From a checkpoint of a small encoder-decoder audio transcriber.
Data: trained on short read English sentences (LibriTTS-R), 26041 training examples.
Rows from block 4 of the text decoder, named by matrix and row number. Rows with one number belong to one attention dimension. Each number is 128 + 24 x the weight over its row's rms, rounded and kept within 0 to 255. All counts start at 0. Numbers have three digits each. After the name is the row's rms in percent of the matrix's.
# v: attention query, key and value (stacked) (decoder.blocks.4.attn.qkv.weight, 384x128, the v third), inputs 0-127
# proj: attention output (decoder.blocks.4.attn.proj.weight, 128x128, transposed), outputs 0-127
v.92 108:097096106145124121141157124130138163131159130137091095096155105116158094142145134147105158144113133128169099155142097117133087115091165103127145101177129091110117120129125181124140126144109112078109130184102120120180115171128136119094150109154122182150108124133112131106124156102134091090134098098115136126160113103089141141137147112108153140167108092147120142134099140129105140175123
proj.92 099:180135117115150147136113168144156132129143138118124144157128149085129157139124133101077133133121161149151128075166126142122123116169109140115152123136153114108147082146169129149136115123152181160134129102144123141123116157126106106155105115108123057086105145091094145140153103126113157156133175146169123175127107120146139132097108145138126134138190096159132150144157102095128117117097
v.93 104:131095115118130150122152125137134121127149125130132092092130090112161126116131111073123123147126155092103120116108133118149109126071110140125171148112157131174080118115186082170149119123099105118121143113152183141114111151094123104086105103123115161170110136158168138132129131132097135139105146138154084107106137088114135126091142111127067143158147133117135128103081159098133110117137
proj.93 109:110142171136168130119102159121140124131138114132136164140088116140123118137129165138151095132179108142144149118123091156164107127158150127093129105068156129079161114120119113105132140121142134123143119113081143129160147141148091120165132132171104107079116148108146154138091149142131147104129130135112174158116143156080113179082147090094152097136159171140134111115142137114111162146106
v.94 103:106116154169131121176118088161133176153135114121136152104116093143116099151123164128137163098133108141133123124126120128138131102124140114145129159123179173159139085109109119086146154100152104146165186108111092145162130152100182122098104146175114137153127155088124145136157153123099102119106145120129123116148131126138108146144101169117110117130086146167107120128161084119103147127094
proj.94 101:164076103148135104110141101139123134184149138106119156132140140164115170116116115097115130108125154125100101132130102141134150157146075130104124132140143149080090081096166140175112117188121128109098122131126152132127092113113108151133123150120147119118155122122114106113094115152133151124127118132088124184094126130105119115124153173083148153115101082104124094167077130101120126130139
v.95 104:145135128157138180143143107140129155130141111172130133106150182129140114168141119095143130134143115107140136131099111134130102132105096139121135095142077141124157189143142151189151146149145152124116120134143087135101120155158164106131134117135148115121120107128177178173131176141130122129138169114147103065151125097110109133132155108087137118135131142140092162158176108145133145091109
proj.95 113:166155083106097126099102125124112110076145145128123174151073144124113110127119116151111136113100154124113122155114165109096137104194137178179134100116099126143108121098103122113135129150106132152136122105110182144144139099092155111143136128140138135119153171122163066120128104107160115157098140141101088160118153155144107114154116116157141136156133142115111123108079128124134141143154
v.96 082:113131133112084062130074122111131126195138089139109109136157120144098102147119135112140155100085167110133115170124129112119109140117118110128141132145089136122111109126140130122155166160104141110117139085106144148157145107113119136137153102123144145078122151129124105142154142114137154074090092141106165109125178145171142112107094127170145125157105125185137140151131122171145119130120
proj.96 083:166116116116168129129145101161098124135111169126132130107115130149114136133184109082179129149135128089144108091119112095132110074110108074109117098137124157140125172123133114130103104135120106144086130151180139142144174156133132144075122150120115109143103123099104106157103154120140123124097155138147140146141080114124145146125135100089099132102163118085168136109132117108138179130106
v.97 093:139131122122163131099148158152158107107123129103147081107142167118100152200068108146114174108112151108106093114131161099130124116143134128134110115155074085157159094125102128104125114136156160111113115097110144093092106141126120154107136099094119120089113134138125146106119171157155116071116124160131130140148125124128099159146142151170123074127125131149133124121082121135129153130117
proj.97 093:139123118101107125136136114113077108133142130095094155114094106123133119108169148117152098138201125136129121117117157130134177123157140105121123155115176140137091181131090133160087122121114108129120101143131137143151146125129101102146132139171141149121155128127116099158149102140087131115127111110129190105080124155137145131081113087114139141112123132092190105123175144129168113110151
v.98 092:152133072102094100104114148113172118131163184141146114141155114144151120141153102126150113121114134096130146115112099148098151147163076139123094118120082135152125158156116162088097113122118094143146116116139121123124142152117090144135099130094094132157135107109156124142139158084157148149168162111137133079134116162149139103152151105097110163123091171106107119109116088128156101150123
proj.98 091:144128122145163141169148133148099119131139086156130137138154167099131120122084147118129177142133127147140097118168105108142123152127123142119155194114150099149126141116160142104098160155120150115069151120148138131145135130132180103140186139114132163133170114143111123130117158153108099114120154152155148155129101139137118182159085147128134116132136134148173155152160166163155139164152
v.99 104:115053136102159150130170192135123130144134148102158131164177129133161087106120103158144096141118156110128133108094127118118130141108121119121114110158139129079159105102170145120146140127115099123118121114163140135111180144120147182126101138132122094104124118133122128149117132111107142101152130160098123112152101110126135134182117111123158138131188174125092093134172109132111148105129
proj.99 105:118166112158124095123112120128131102158113117148098125160099107100169135128113150093135142109134084142144110112171154131114123115144130161136149192125135127118118102188117120097118145165086187138137151124145123133119148131126113096141147157129133150123150151172117169089095101137122116160112133109164134151129087133133114082130139125116077060117106109112145150092083126114133115123155
v.100 099:142121105097157151087097136119114122131095126124119168106119115119094144146115137142133111173136121151140168147099211088117115162081118111121102130073150124123123127141140113098164117074171143138144089140100122112147160146150127146167162108113127110127100126188113147110120152150111112127139182127129142153112100125144128103126146126123110117089160098106111140115099130152146153091142
proj.100 097:083135113159104167125142151130104133112110122095176059084129117111144145160096144139121134123142156169132115103127083116143116137172104143135111114117135187109137136119108143130066120152071148114125096146128153130137094113111119147094118137130115120162195109094119136149117085129102158129105127141116086092130134119103130176150121149100108143129130131150148162141138142135114134166126
v.101 080:138098141130118092104136137105101157135165128126133107078105127146120131141096116119112135117164127096094091134124084117135118100151109132136110110116133133158120087148157186142118124120115102127124118137171186122136102080106129111109144155130097100131095185114136111112058114122141140145109119102117146143121063110127088114101110071104142143112127165095120152090139137114118154129137
proj.101 088:148175107159137143125105104143158125098115142131100130148095150120132099115174167111136109131141154104139117102138112118140113171124158112129111131126148149138174131124149121136125157159154174122145103103107148115143161165165176082112160137131139130138128124109132185111100141132076169145113164097117122151121090129105091123181118133180109133108133135186163091126130117153105130115124
v.102 091:144089088154113189108141112097135114161133089101146113114111093140159148160123119155083119095134119141132142130120123131115121128114126080110140119134117150101124121079089133145162139144142155182131111141135097157137114124150138113123123144149107141089069103122092132131101120143144111136158150146128157137166167086132144131073121162115147184131130176076153150143121147122138118159132
proj.102 100:139132124110141075110161101131124163082178160124160096126123117135118141105172108151130158151110129114126124097127110107135115144108146167124105112140128151140145175153158123146117083125123131111124188102094150079122115147090111138085142112113103130138114138152195107133129138098092107161090120101084094135121092154117110087129115119120124113122106082155117099100142150124143151125124
v.103 103:156129108140103143129107170138113136113162085119165166147125132144148131140113138149138128137090122124132128114063104194159113111149143122146147150167131122087144128115162105116138135136142082098123173105129100133129123135170153129118147123108150111100154130114154123166148172124140156131133132152141144143150143112074143123137111119173141091120106126156158060150107139080071118129134
proj.103 104:118106145126101089097115150105132138129114108217113176149136126144154108130102098131114117113166113116092139120125111089078131102085088121149178143142104128166120109141129150126151118138133152144114094148133115180106153122135089122117109149170142113142104099158142148121099139145135078133120072130125165132111132119134110143126137123119113139124130175094096154102137160105157147089117
v.104 102:143082105160101103141110102143150104114138135143115162095097075136112122136148155116130141133116167124143090124141069183117095096107148167098130107157151168200149091138166146127170107121136128137137144109107121111155149097109150102153131129141161116124137156153133154161111095166122145120094099114121148143138101116151140120083103126110101160103140121150141134096134121122134144157143
proj.104 103:134129146152150141132136092106121133125087149111149145146127181108146101119094119114115149141110162095138129159101155071100084151064141079165090105145117156129143126093107124131105103143132159143137115108110134162131093131147139170120155159106110122132070100118113121115094157117073129110120108132179144101145143149085112081150146114154111135139134121116124089141119115129122151129144
v.105 106:111114129142159109167142103078149098136129135054097161154132141110146155129148128133121126131143128150126153139104092108100128084139151071140126162146104150110136170174136121123140101140108155120145135132111137102203113146133088137124132131109134130097156176161102126145115153123132165101166111124134167070150117119136107125112077126118138132168109141129150111119127125101093121125097
proj.105 099:146118135095148147117145147113135157151151135175169074156107138107113106139123159095124114106117134058130150118142120141151088108103141169132154106109150158145108146130123122114104153139146104100140141090128162134123162099125189149122135116156135091143137114105126118110088106104141073091120123137135144182133138122099144142113201099145159090137100136134163132136121132127148121119156
v.106 098:105130137116102162141150115158183106128113176133092128126168120123093141161162111090097122080128126121177136096120152147113106135119083110101155146141145120169098153138123087132112155105117134152148169153150108103124139134139125104139159089137118122156148133141095138171125093108116143101096104137115177154173176120124103152121127123161129140170098115127148131109124110144104172125157
proj.106 105:167145099096127109145121150079096149137149102098154128128113145133140136131105146151151157128097125118137136127137132098109134115133183195158113126127127151112123142101118118127161143168100066135115089110110136154142081149099119130112100154132146145116082173073185109130138151101147147106102151117139111121120111085099136124106131137126068102128153119095155110121128147129170107135121
v.107 087:150120125142128100131136116145115134114064120173120139118164118061120101123107142116124104152122139133130114148133145101134100117112160096109155132153118126153143123149139162153158135131147147124148115133132139113112126139119155147129145159126134117101135114124139114113126134148102134143079087113169150065098126137177152087081171123133067161129100097120171119097097135177178151160145
proj.107 080:115103118091133171146129085147147120176123152091098114135094169147108105133118136133128170141103109080124122154087096119111106131156112132170071091104121131169142182126088114117105118132137147146136125086095165136133149155134088123086171138072093122152104135110121103100103126121103120124127125129162106132124133140144130153129081121099161100105129118111114170144140124113138137124116
v.108 125:128159115102140112123118107157140154154163143146148124106104133129140126120119155099130141161152104125180134135153144108100082148099117124144143127065170152136109092104138128155154102080130130163131155129144144166134106105107098132080099163097076116162145132160124137156105141120107124132134097114183132105133124132133139089082148086126120141138086127144130166120133089117119085118087
proj.108 105:123122129165133120168119104131137120092134139137096124108160120134135094090151158123066114120096176141120136139075147138151104137150122126100107106116121125144126190090129128123103122116137110153134130080112095099130162137156142131135156128169115123115161156118110168113168181099186154150126159146123102114142124143116113180145101195127130126136108142100136115164107129105123150125127
v.109 099:137105155147100159112094134142147130128108084136136090139146120124133083108106109146154141106133194111148118162123138095151136144105131100154092109123103087065135126147110124072162122090152150123152144174145140132128104107138142141157128154155174102127154172116094109151149128134110115145120127128144128136154125133097144108111129117144150175161157147167145151124104109175152118164094
proj.109 090:112137089143127098168116104114093121136119166131139108101099115146107150141160116108124088122123083087095122134145124143108134103152166135070126129105117152128133137116142128143099150162158127120145124095096121135126158137083124103077108177093092152143128072108140119114102122094144113126142111132123131158083096152169142132112110166166125116129142124084057137142116158128112114145116
v.110 101:146130084091141138077130114149149101110139107083180103176100167178119170180148118153127115122112113128109133108111151134134166132162101117158130153102105138065115142113108120092138123097140115144114129126136067123115109146134097151127149118128097141086136142090134121136158145121136124141133179132139136153154119103083102135172135127154164115108139154122099139150126121110144131097102
proj.110 096:124163130152111069136137144143100164112117094171078133121132091121131123131127128125134124115161121158113118145192121147148135099120140145091162147120157098142128129135124109127115093148069141100144121149129108092137120152124111108098095141162154089198160130160150119118129091136107104124116153146110133102089135143143110141158145144084089129156100127125122129113159170154148142165160
v.111 099:166105123098203145148142134131153112185156087115141193122141148122120115119151109136134172160075132140145150123115117137141154138101104161143162168155137153133131167136123127122162134124127162178152081143110168166148110144114114142142110126137107096119146120137098126123112152125138151132132126147128157090109125138153142128097111132122096160130115133123092156096107105072162112109148
proj.111 103:122151135124117127103088127141131173126100155131140139127126154110161112143111159069108160135173130140135113144113143116083108155127133131126131086125083129120122144121147123107073112130091087092148155073137119063098115147138140146089153106120106126140173107131123107125100105103086126117120107130147107142156138103131089124146148147067151089127105127133138173159126152144157147150111
v.112 093:129116106134131143114109131104181106129150156120127118125138151127113136122140179082106154126117098172181180143138125122122173141130127142126143139084142181167153107119125130143120131159127084141137124096126138113135136194084137098106080149142152117166151110100148142138106113135139131129160122161114108141143102126119076145139108116109112106076119148100098136141101113117164106120185
proj.112 094:114156160084127082171114140161073167106139119113156103127095108127133151111111101126120144140137149065105130105106131142123094130112158083120118117154130089133124122122121125106108131136105164123065125186138141143151116139155112152171116122150114158077145148129124123110164129119134078159145131122141126147135147099136161108117136115107168169171149126157140115099123120155153133094100
v.113 105:143087164106111129098145138143184107147147121136158122197156133128083150100157149097129136092127114147163142122112118076105138145120087158154129145126144157102148150114123174148099146126125162149168109134129162124123137155112116120174145109142093130145126103144116090111115149132122113134167181119088130105157131149113153103143127105126108125142127087084131165160157121139158161133109
proj.113 103:132143103131179145169121126128080161134157161128144135101162140132144114187114122114137149173108140123141136100199125158135116145120127110121142141095120093152113079167106112128125156107125061120124111133126138152130118079132113124139093101165149133141160112139142137116140175149113148154140093150170160142127140099143114134114117138156158118081132131156101096082148122141122117120164
v.114 106:152112112115104085131123107143137126166166117129173142128139110114136112147137137124131112135132154164097163133129084086141153165110148103175091142118115134133100110126100164101163095116122130139121133126112102154152129137134104142105117108130136148127155180084117120122075133101141084113094122150124161108113080140117119159104159138119134128109123162104091103093111080074094179117155
proj.114 111:101134128089166148164112119130142105115116114153091174136161159114117114118108108162123149153111131075154122103137102165057112112140135133131125086167127128150165129140135127141118149156092092126108172089151141133128113114140156115144131124097156127141079150151129109162174119141146150125130195094098117163142127085138148134146108105089140132109106113143106146116166143135103102137125
v.115 095:168111135103126149159081180099109151125128107091099125133136119104109110148095122145148114135101137117114094119113150146139131148175086134090139129155097114105180121111123124141156111164131137141129103142134140113128097117120136168109129123112161102170184065094133149131168099162159174119143174093129135158132111098111092144135112148125124136131169106105143142122106106098142090124142
proj.115 102:067124148165134143107119168118149114112099143160162125123089106140145151132124133154125081113125123140097127153136122122137123127119136149167091152099150098186098107149085106109147136142140143131113127103135109156116070116121113143141114153134131112122095134142174137093140162115133099075150080159122152090091100149145156130110113119118118084152138121138124075148091154101149148155120
v.116 098:131170120154123158131133161108092146152106088116124176154104157102129126124102121140111135169125105145134094162154137111130126099176126145107145174181138102083165139127112112123119116141144146107131180107111105122091091114097092130149103122104180092090117168143115158129150104139132112187135139143127122119063156118116143115145134140140110101160121132113136159146112162126130112114143
proj.116 101:145104111148129131109131148086110137138135124115114093084118115161146091138142136174140138072140159127149136110127171152113077156123179136144084081104096175157144152096124136115153126133124135147165074134112155110167130105139107154091149188160091133120140120119158121118125114132121142121118085124103119143117115116140113122110142115113119102108167162108124064105112124145138152132150