{
  "train_examples": 26041,
  "gain_aug_db": 10,
  "hop_length": 160,
  "encoder_norm": "batchnorm",
  "fusion": "cross_attention",
  "decoder_mlp_ratio": 4,
  "decoder_inner_norm": false,
  "lr": 0.0046,
  "beta1": 0.95,
  "eps": 1e-08,
  "adamw_lr_other_params": 0.00099,
  "warmup_steps": 170,
  "adamw_weight_decay_other_params": 0.01
}
Rows from block 12 of the audio encoder, named by matrix and row number. Rows with one number belong to one channel. Each number is 500 + 25 x the weight over its row's rms, rounded and kept within 0 to 999. All counts start at 0. Numbers have three digits each. After the name is the row's rms in percent of the matrix's.
# filt: filter width-3 conv, dilation 4 (encoder.blocks.12.filt.weight, 128x128x3), inputs 43-85, a 3 kernel for each
# gate: gate width-3 conv, dilation 4 (encoder.blocks.12.gate.weight, 128x128x3), inputs 43-85, a 3 kernel for each
filt.44 105:482498502485512532537479527510494523495524513539515496506488467507439488481488561511485501467516520487485463507476543490478521523487509521514515521534528499502441477496502534534505493499517493494528474483520501509479470526521490511437479472503491498502468529478520484529517484482480464487537505504495496513467474485514524522523457536499484496487494498507485467536469529490540512505476488
gate.44 093:473504451518474453469493511520519514533508538494540476526468504454492492434529504477526473459513523507482467512483459484535510498438529464543513490498488518516506483538480489494459530493458468521507523457498495497492485505532508524502460456471549473471489516446495542508501526530493483512489501520499498494493514493481496553489509473514507562500519496522513485531524492488490510487466528
filt.45 089:501485458503547497489496510497508475489492524524470518496518461492468494495503485526508433535491491545503515465496524502499489526507538472480536511476501492499547517553498475518528522489504484487474483496561478518476541500520481494504524483503527542520544507496521474528485552535517510489519564509526462542485505511501506535542505474526451516526502479461501459485495547533456491497466481
gate.45 102:496457509450492444518440527521543462485500449473462530504501494508485527503480509489506465512496482509494477485473508461487517475481506510526539527496533506508504446514505526529462495503525505469481489487481478558487486523489522535453496509498502501555481507525524538508515506461471516460495453494506504484473525476546475512500535516484450525494490465503515492527473468511499511495502453
filt.46 105:470514494538513452510453489499517480529518442502558505490516472530520514509533492507483525525494473463511475510470509504519457518468517510508523520499493448503507514487470513512497473516502503506536473535461480502506533506512470498475456525509510505470543496504518542530507514509537498491473482506519494443515542506496415521478498519531487499497521503500522500478520499468433501472481483
gate.46 095:466514507514528528523507494537466492519542497512553465518465491495543498456556474429507530552457509464479472494508512504551518478510460467517518478484526487500493457518534510506480490544510473434496523536489498529458465485550510501523531466472514477528488521526560528512509495531471515489498524509509555512507475533541508513529511484511475553473483473531496517494521527496481521486501513
filt.47 103:498487463511547471522490454491531515552531463473522519499493450492525476521500511503487474524500486506445495502491465543545488494469489501487525500512533469511501478536511531522490470475511479507502511492521503464465543475526499506500467511494480518504531498523488474460466512459502517525505536491536528460488496464519490444502501546506401475499518511553480473507503472490499531473480500
gate.47 106:493518492501549514493498476484535483509478489483527460487513465498528481468514500499532480506469521574494468500517480526519530488471510466532501497461476503477468488536480508523456515521480503473494510528515482468499473469585530508476504514505446466515500456485506460508524504512491502493475482487456491545505495477514482522505451490454477488514540481501562536485554506484526515490507545
filt.48 102:500552492524533501487498498497467526521463484495476508519477533501464522491515484483488485475458513505459509503483512498493483491499553441547578508506570499503545505495508490487520507514486496488496479497443506458463532466548473501530483472541505482516522440467474447530502519529503507519527502490527492469543464521520483500493494497511494474516482517496458483525462478457552436492486473
gate.48 104:471515499526526502513455503475523482470532529499555435477516506473521497460475504505518464522509525515532476490490500569501511512488498492488495503474485488512523486551489542455486510526468490526511535509494485463530526487492492465504509524512456499504470527511520472489440479506478504447512515491481516495477508472492526484521473488518465522452481476511499504457517468489477469475518544
filt.49 093:508503507534465503519496465502481498454505500511456484490509489517522503478531479494531469476532498490466472483550478483473509512565488472516499513484528481513468466494494507501448496509493508491460510487531486536488537531468485542520482561473486488511486476493490529513508470509514505521508519544474499478517440498466514465518464492518458521494503528482536505491487458491534489506497503
gate.49 101:491509506522510516490474496487523498531503454522575424514507498487483476501535532522494515474551481480469469540477458498502476472443504492538502493460484503459524537497531475475438490520474535534526522509497532455524546505521496487497494470491509530512489485526537482490531513507532523517497504513482508464532458522498530542492506539493513497478568482517465456527518557513503517483485470
filt.50 098:482482541533494513507482521495494494538514461499482476496491454556495512519484503459512562466508526466510483491476504504497527478497551511498565471481484492511496475469511494503536530545487489511528495503481473524555505463497531518484463508448541540494453497468515504501537513550507488480502491491532463501517539471546526496487542482540431550481523521495494447510513479524515505496520495
gate.50 097:477458497499442473516507496489606473505541504506464482553531444490523463467449480497494501461463542503521505505504493545489523505479515548474470473495489481520486507472496506496477509547544492474539506469489474503513504507557513467489494559495500490481517535496434510449487499472513473502534507474509502497501495507509488508505518503515480496497534480465481565527491482508527443474525437
filt.51 104:479480466517487489532465477491492495513501495482528484496525493505451506460529494507525524512518509516503557512524469504544485463541480476577499506498474513469471524516483475475498477533494479520452485494510499486471526466510517542464533488537503525513490407504459481482498461507467501529506471498453488501477513525490549497532524485534483498507496486548475530502447522455480515486517513
gate.51 099:488492492527467545477508504508510502530544496478569528515496486495503507513494510543524476483519493550506469488488518538519500506489514475491488538548530484484477518515478488500537485490488516482497503510463501455524512501517490459499465487467489472531497520450468455508464488528498524475472560530529502489496481470512515531476474487531486503555510506496511533484513483516527563505465468
filt.52 084:484499501509508471485498500524506511488491491500524542475464495493527495465524524519492479539521436496482511543544519476498500475517534534490501546483544477525533521530503523508487503493449510492456480549515534501483438505489494488529476449457523481477501527534512531506509538450485499437506501490490505488496507453514500499483499520525503523510456483510502490480508493510479521499478495
gate.52 102:462451499533498510503516458496517433494491517514477531503531475481497497515482525483527479474495522527491507553494501534505506537451463442508476479467558517506462449550485526473470480507521500508481494491537485503520517504549487487458540493501505478495493504523492520506492523494546500500494532512535520496497465453509537439514460514454510500513506490507500503452503463506488509505514522
filt.53 098:526425530498547481452472496460524507498462524502493484478481494475502530492539552508536502505489505499498484473491479507493482514509507491491480531517464495498504522493532501497505456520539473492542540496483534503468498494497531509512503550497459509565544494536496536462523474515482473474506483504515521508466490493482490476500516505467467518467510494482555498482502507490521464530491478
gate.53 097:541440468485542456528531531499530499498490504510506534517511521521473481511520503455495494535519500522472452483541490494506492519466491490534487467471516519457511478484466466454529510506453502504521468477504491497521483517486476478494500466495500507517520470473490484448534487513479509487513512524465508531544481527467505509536537507461531533529500497511508499547536522451538443496484516
filt.54 108:482513532489514505519486462521483521532460511514507500587523499426504491535499507530470544478507524508466467473505507515470491510496485493452502503490513500533488515481434498512532535498503514501471519471545451465523482552491534476517509510487479510479470534527453503511523552541489492504518488481511479511493548515510537514526481495519504518490508514497467498526537502513507489513518491
gate.54 095:486494487468453472513535489531505483499533502473523543478495496496547468515551526513481517508500484495482463514492478506521532505493484473479495519529473553498554474477488493521520468493495475513533521456518512488502479499506543504514490500462520504527509515533486501514482507487527509486446524520495532503522524495512557460519475479525479512486500529526508491537528523464522489464502526
filt.55 093:479462473507489485528460532490489496467540444477470477507510522518567475526420484479551510500489506467557469472492485491495506528469513535480502526488528495523464535524538467511478504506509488479512523483473489477523506474528495530493495484472482535487477520567511501523523478502477488505506509520521533519498443532519509468490485492485515496489483458522479469524494505496492501544482464
gate.55 098:495525492488473480496488470492521515520509527500476521499477468543506488464523457524460469460536483460452539533537495493526510480538502469492512494488518498489452487517535476511473487491529500472469542516508525532535471510495464510471486503506484527473521479503507508482479472500504529519490502528539471516507475517548520477484509441521511474515542496532462547477499514487479481524495480
filt.56 107:507531556488507497489518496483475539531495512511520518468553466506525489548472550546497546490493468459516545480495487494511429501492520489502499507504509492453530542547471474512501499481468497492519515458521508470506479501502515541525523487498490478476543494507490507513487494473498459552495497534476510500492480492488567466494451510458462440511510486511464497506517520542481482519501524
gate.56 107:495425530524448555485493465485486491477481526481505500495489491499454470502553485516469536492502527482483492488519507466491494522498440524512479512459520486530493526497529523548503492553497485569496499515460479516456500497498526470537530506497522489545499481509454469499487525485522550499499477528525488508522501457505515488458465485514511500521504487484494436518476490498571462524495490
filt.57 088:518507503494526463516524551493488510465512489506522460523497488478511494524536483513472465477515523497502501530476541497526451500498488472466452446491502541484528516484508459498582500483490467529460489474497507498492520484518518516537473494505483488525472467512470493471534529514516469449487508493518551523486506495411500530541497515529528484478520511536496474482460462483477496479454446
gate.57 090:500520509503534465548499535496481510524454489523544517488518518484473481518508485452492487530476509499455509515494507493523508556469508483548463483483503468494473544536501499478468453461501553493505523516469464504498513492505517497509438526480521500498462500483482501501476461453468532515525484483497508498477502518503526513513523451526508491491469470535497495458489534507508565448517441
filt.58 103:527498521492517464521493448485471464516497516503515493527504485522569470509501496509518509522497510545509514523501500466503503469509463524505507477456524539539491445518524547477508486532463483470486496536502534484509504506527478503495509520492536479522481490531497489479457541500480518466520454489549515487508517490525455483515489486502483504484524505501539469521510477513478499502514494
gate.58 104:523534479498502466552492489533545509530481513493444445511521457526512486507503509501515512470537514486502508470503475530478513507477507483483507519492472485500517497487469488521495444501488503491456496555493490455492491523516507462482488513478482503476536495519536514484513543538455532503494482466517468513495527516506551528482510522475498480484509478521476478483486517532491500517559512
filt.59 101:485507495507466537429506503481528466496525477497497491486496501490453477464529492499498469512491484490537511520512532553472463446473502509461475444527502502497479528491514512516480482502526533528503455476525490518533466487483509485515470524529500512497490515455504521494501480472530485471486505489447517548467485477494508495530472505519540507487494517528510514516444479487507556528500470
gate.59 098:520470524476572503488525476483523467504507446503521488505508499533534513461497541472515529524515498551515481491500491508492509556511469494508470517478457507490512526536524511502461469498490465476529470500486453486555472492509517513506495505525503494521509555506565458492482532468502510475501463486505572476467533503556496509514508508490525480531461494449503476553477464519516516532485469
filt.60 106:487542532511519529498510540487542473494503432533537434511509523472484498478468456508485517523480558479500520490501485481473525537459508507511463505534492456465490502489492493484516494523528505452501496504454548494483531467542494519488503491519476530475511482527533466529531506468493492508522526525500525486494491492485537504470502484511511515515504468490478490456499496490514499472482500
gate.60 099:450510484527526501526489467467515484493525504493535452474508540498494474469505504493507527533508508463495453476484496477486533463447525510517511465499484528526514501449552500497529493505477565471539451525551509470508517514532479493491521528490520519498491511480541493508493552536487519464538552500479510489502549524531496492469518490516554468520518518539506506493506512529465528504513474
filt.61 104:490479524470508488497464471525490491491499484483481489511474457483486505464494531502538512471547501497513520533490461487531455474477506498517493540569473477486495452505448434522542504516502485506519487486456479493486483491481410510529497528505483487523506533451471528551536509492533510486488489522520472499513489493473526473505484472529465504495506550511501489464499533501472512501524522
gate.61 098:464493559528473431502493515501532531481495544539499532536462535506451521492541470474495513467504477513481476534534549518516544512443480530517501453546501475513560500497452541495536501483485507462511476558514503487515513498478542494483505508528513512488529500468517462529465486489472527528499538500439490514463476507520503496505526474469490493473504531476502453545458528512523490478488517
filt.62 101:477517529502521470491475513500469515566497486464514470497483497506468552472463482486500461479482526475488474498525488533448487510498501510489498502491519494459492477505504504487515469484518504501507538471499505497506511477446497464567515464510515472532487548498516526466556442481504552461535459429472542501497477491489465476499473482494502525467490508480532486511438517477540463498459533
gate.62 108:490505534520570511523523510493462485504538518476545499522530492524451516477521494486464529512542479483500510483520470501520504469460528522553534504534497493543505474513522477518516480481467494492472486505504513496489508499485490499517581486506538490514526467530482505530544464464464547504520540506486472496464454542459510492488411499430514559539509498499468519518463459495496503467504538
filt.63 107:539515509490488517484495479451513491520470465492495561514473517516521485473522448511481493533466499535482482506478502542534540503448515472535461477510525490518514499506474506539552492523449509478483510501493504515504522552467494508487474521513477500477456481536512420503482512520492528473488474469500513452526484507520527516454515505516489480499515507516480479514536519464516484514495547
gate.63 100:501524483489499474464471481496504470514473525454451482475475503519494495459515546490466556521527532513525450507464520508495485548506441534495457534483509499490496529453481503506502509550507501515527531510521516522465504520542502475448495503481476505512500436564482537485476491458501495490553446530492526515521436526525518530508522486498484511501494514521467465492489496505485534471520523
filt.64 101:551457536529528505454560468549490526503490507476522496464534556493476499501450488486473501478551501471507495487512479495532499487520487486507466475542463510440465433486523500526507511504484472462492504521508491499490518500476491507517526515506497493512528545524509552512511475482548523490514510501504510485528468469519525487495515558478502552530494510495509459533533495500488496489524499
gate.64 099:536447512496539450542466465508438511515475533522425570506516453514499531502496468468472501489491454473489489470491497473482473503499505516516480498472518513506517510489541519507530523509506525513527511506533478471438489479492503534505501547433501465473498547493478502525522493434529434476520492515473460497481540511503445471510492463538457539503502500505509516510505482500519469476473475
filt.65 101:522525447541504494547530525491471515481467495459522527533514452495496496512521517491508485533474487507478495509505470518503442497498456555473509508504504492526469497473519506487470487502507520525508549527544493541475486519520476498479461495504465458496523528506513487518483516489533493525465503526485504543467475480498466511415525488535496516532493520452492475519506501531502524499528502
gate.65 093:469559494492507468483487476505515485498521513520470484513494477546477503509480533510485546521476459482508505522520497526528489504517540476524508475510553533507501473522470529463480554487503428522502537515496474489508524488501550498491487460514535506507548473521496493523519556518482490513500483496521487523502490495532479452485499522530536473484539539483498483534472470539486543484525492
filt.66 098:506514535481513481505527455485518462514482519475466537517497522502425485475528463529479510493459472445498506467502514491517537511498530504520516493471494511565506508512542500495517502482495496501470494492464518573502518501516502452508505486502502476539522488506486493509550499470515502510498519516524420492458559523470474440478526507468463539537493482506579468504493486502520485500532483
gate.66 108:471475517494488520528497521515513491472592486486511490507501487487534504507462464498499530489550524524482502518478527531484567511529505503537510481531494533510480482526508505504522521510487486490498459542499544445530480530501552512536530503499477512478522500499526510502488508507515523508511534472510513462509511499491554499502456543470481578495494496453467541476559552478483512526420531
filt.67 097:548471480489495494511535495514507473531458510483501493472473488481499488497490465482534458450499498492543474532484481450545479549525476470524512523464546527496508486528496468490509497516474465494509521491516443512549487486491493515517462529501518497486485506506555522517488500504501493460477480533546508538496497527509518484532498494521531497426525511514516491532480492509502510545508469
gate.67 105:470478505483510544501466498495543501516505511422456541545499458534529482507487457483498500497499538512491476528540508495545497518516473540532458475467495549510508520543496525524486530494506546489486552476488526491453450500497508466530501481513512457508463497480503452492543494480510493535505530480517471486507464525511508539531526492497463522535483513487461530544531505490518485504490502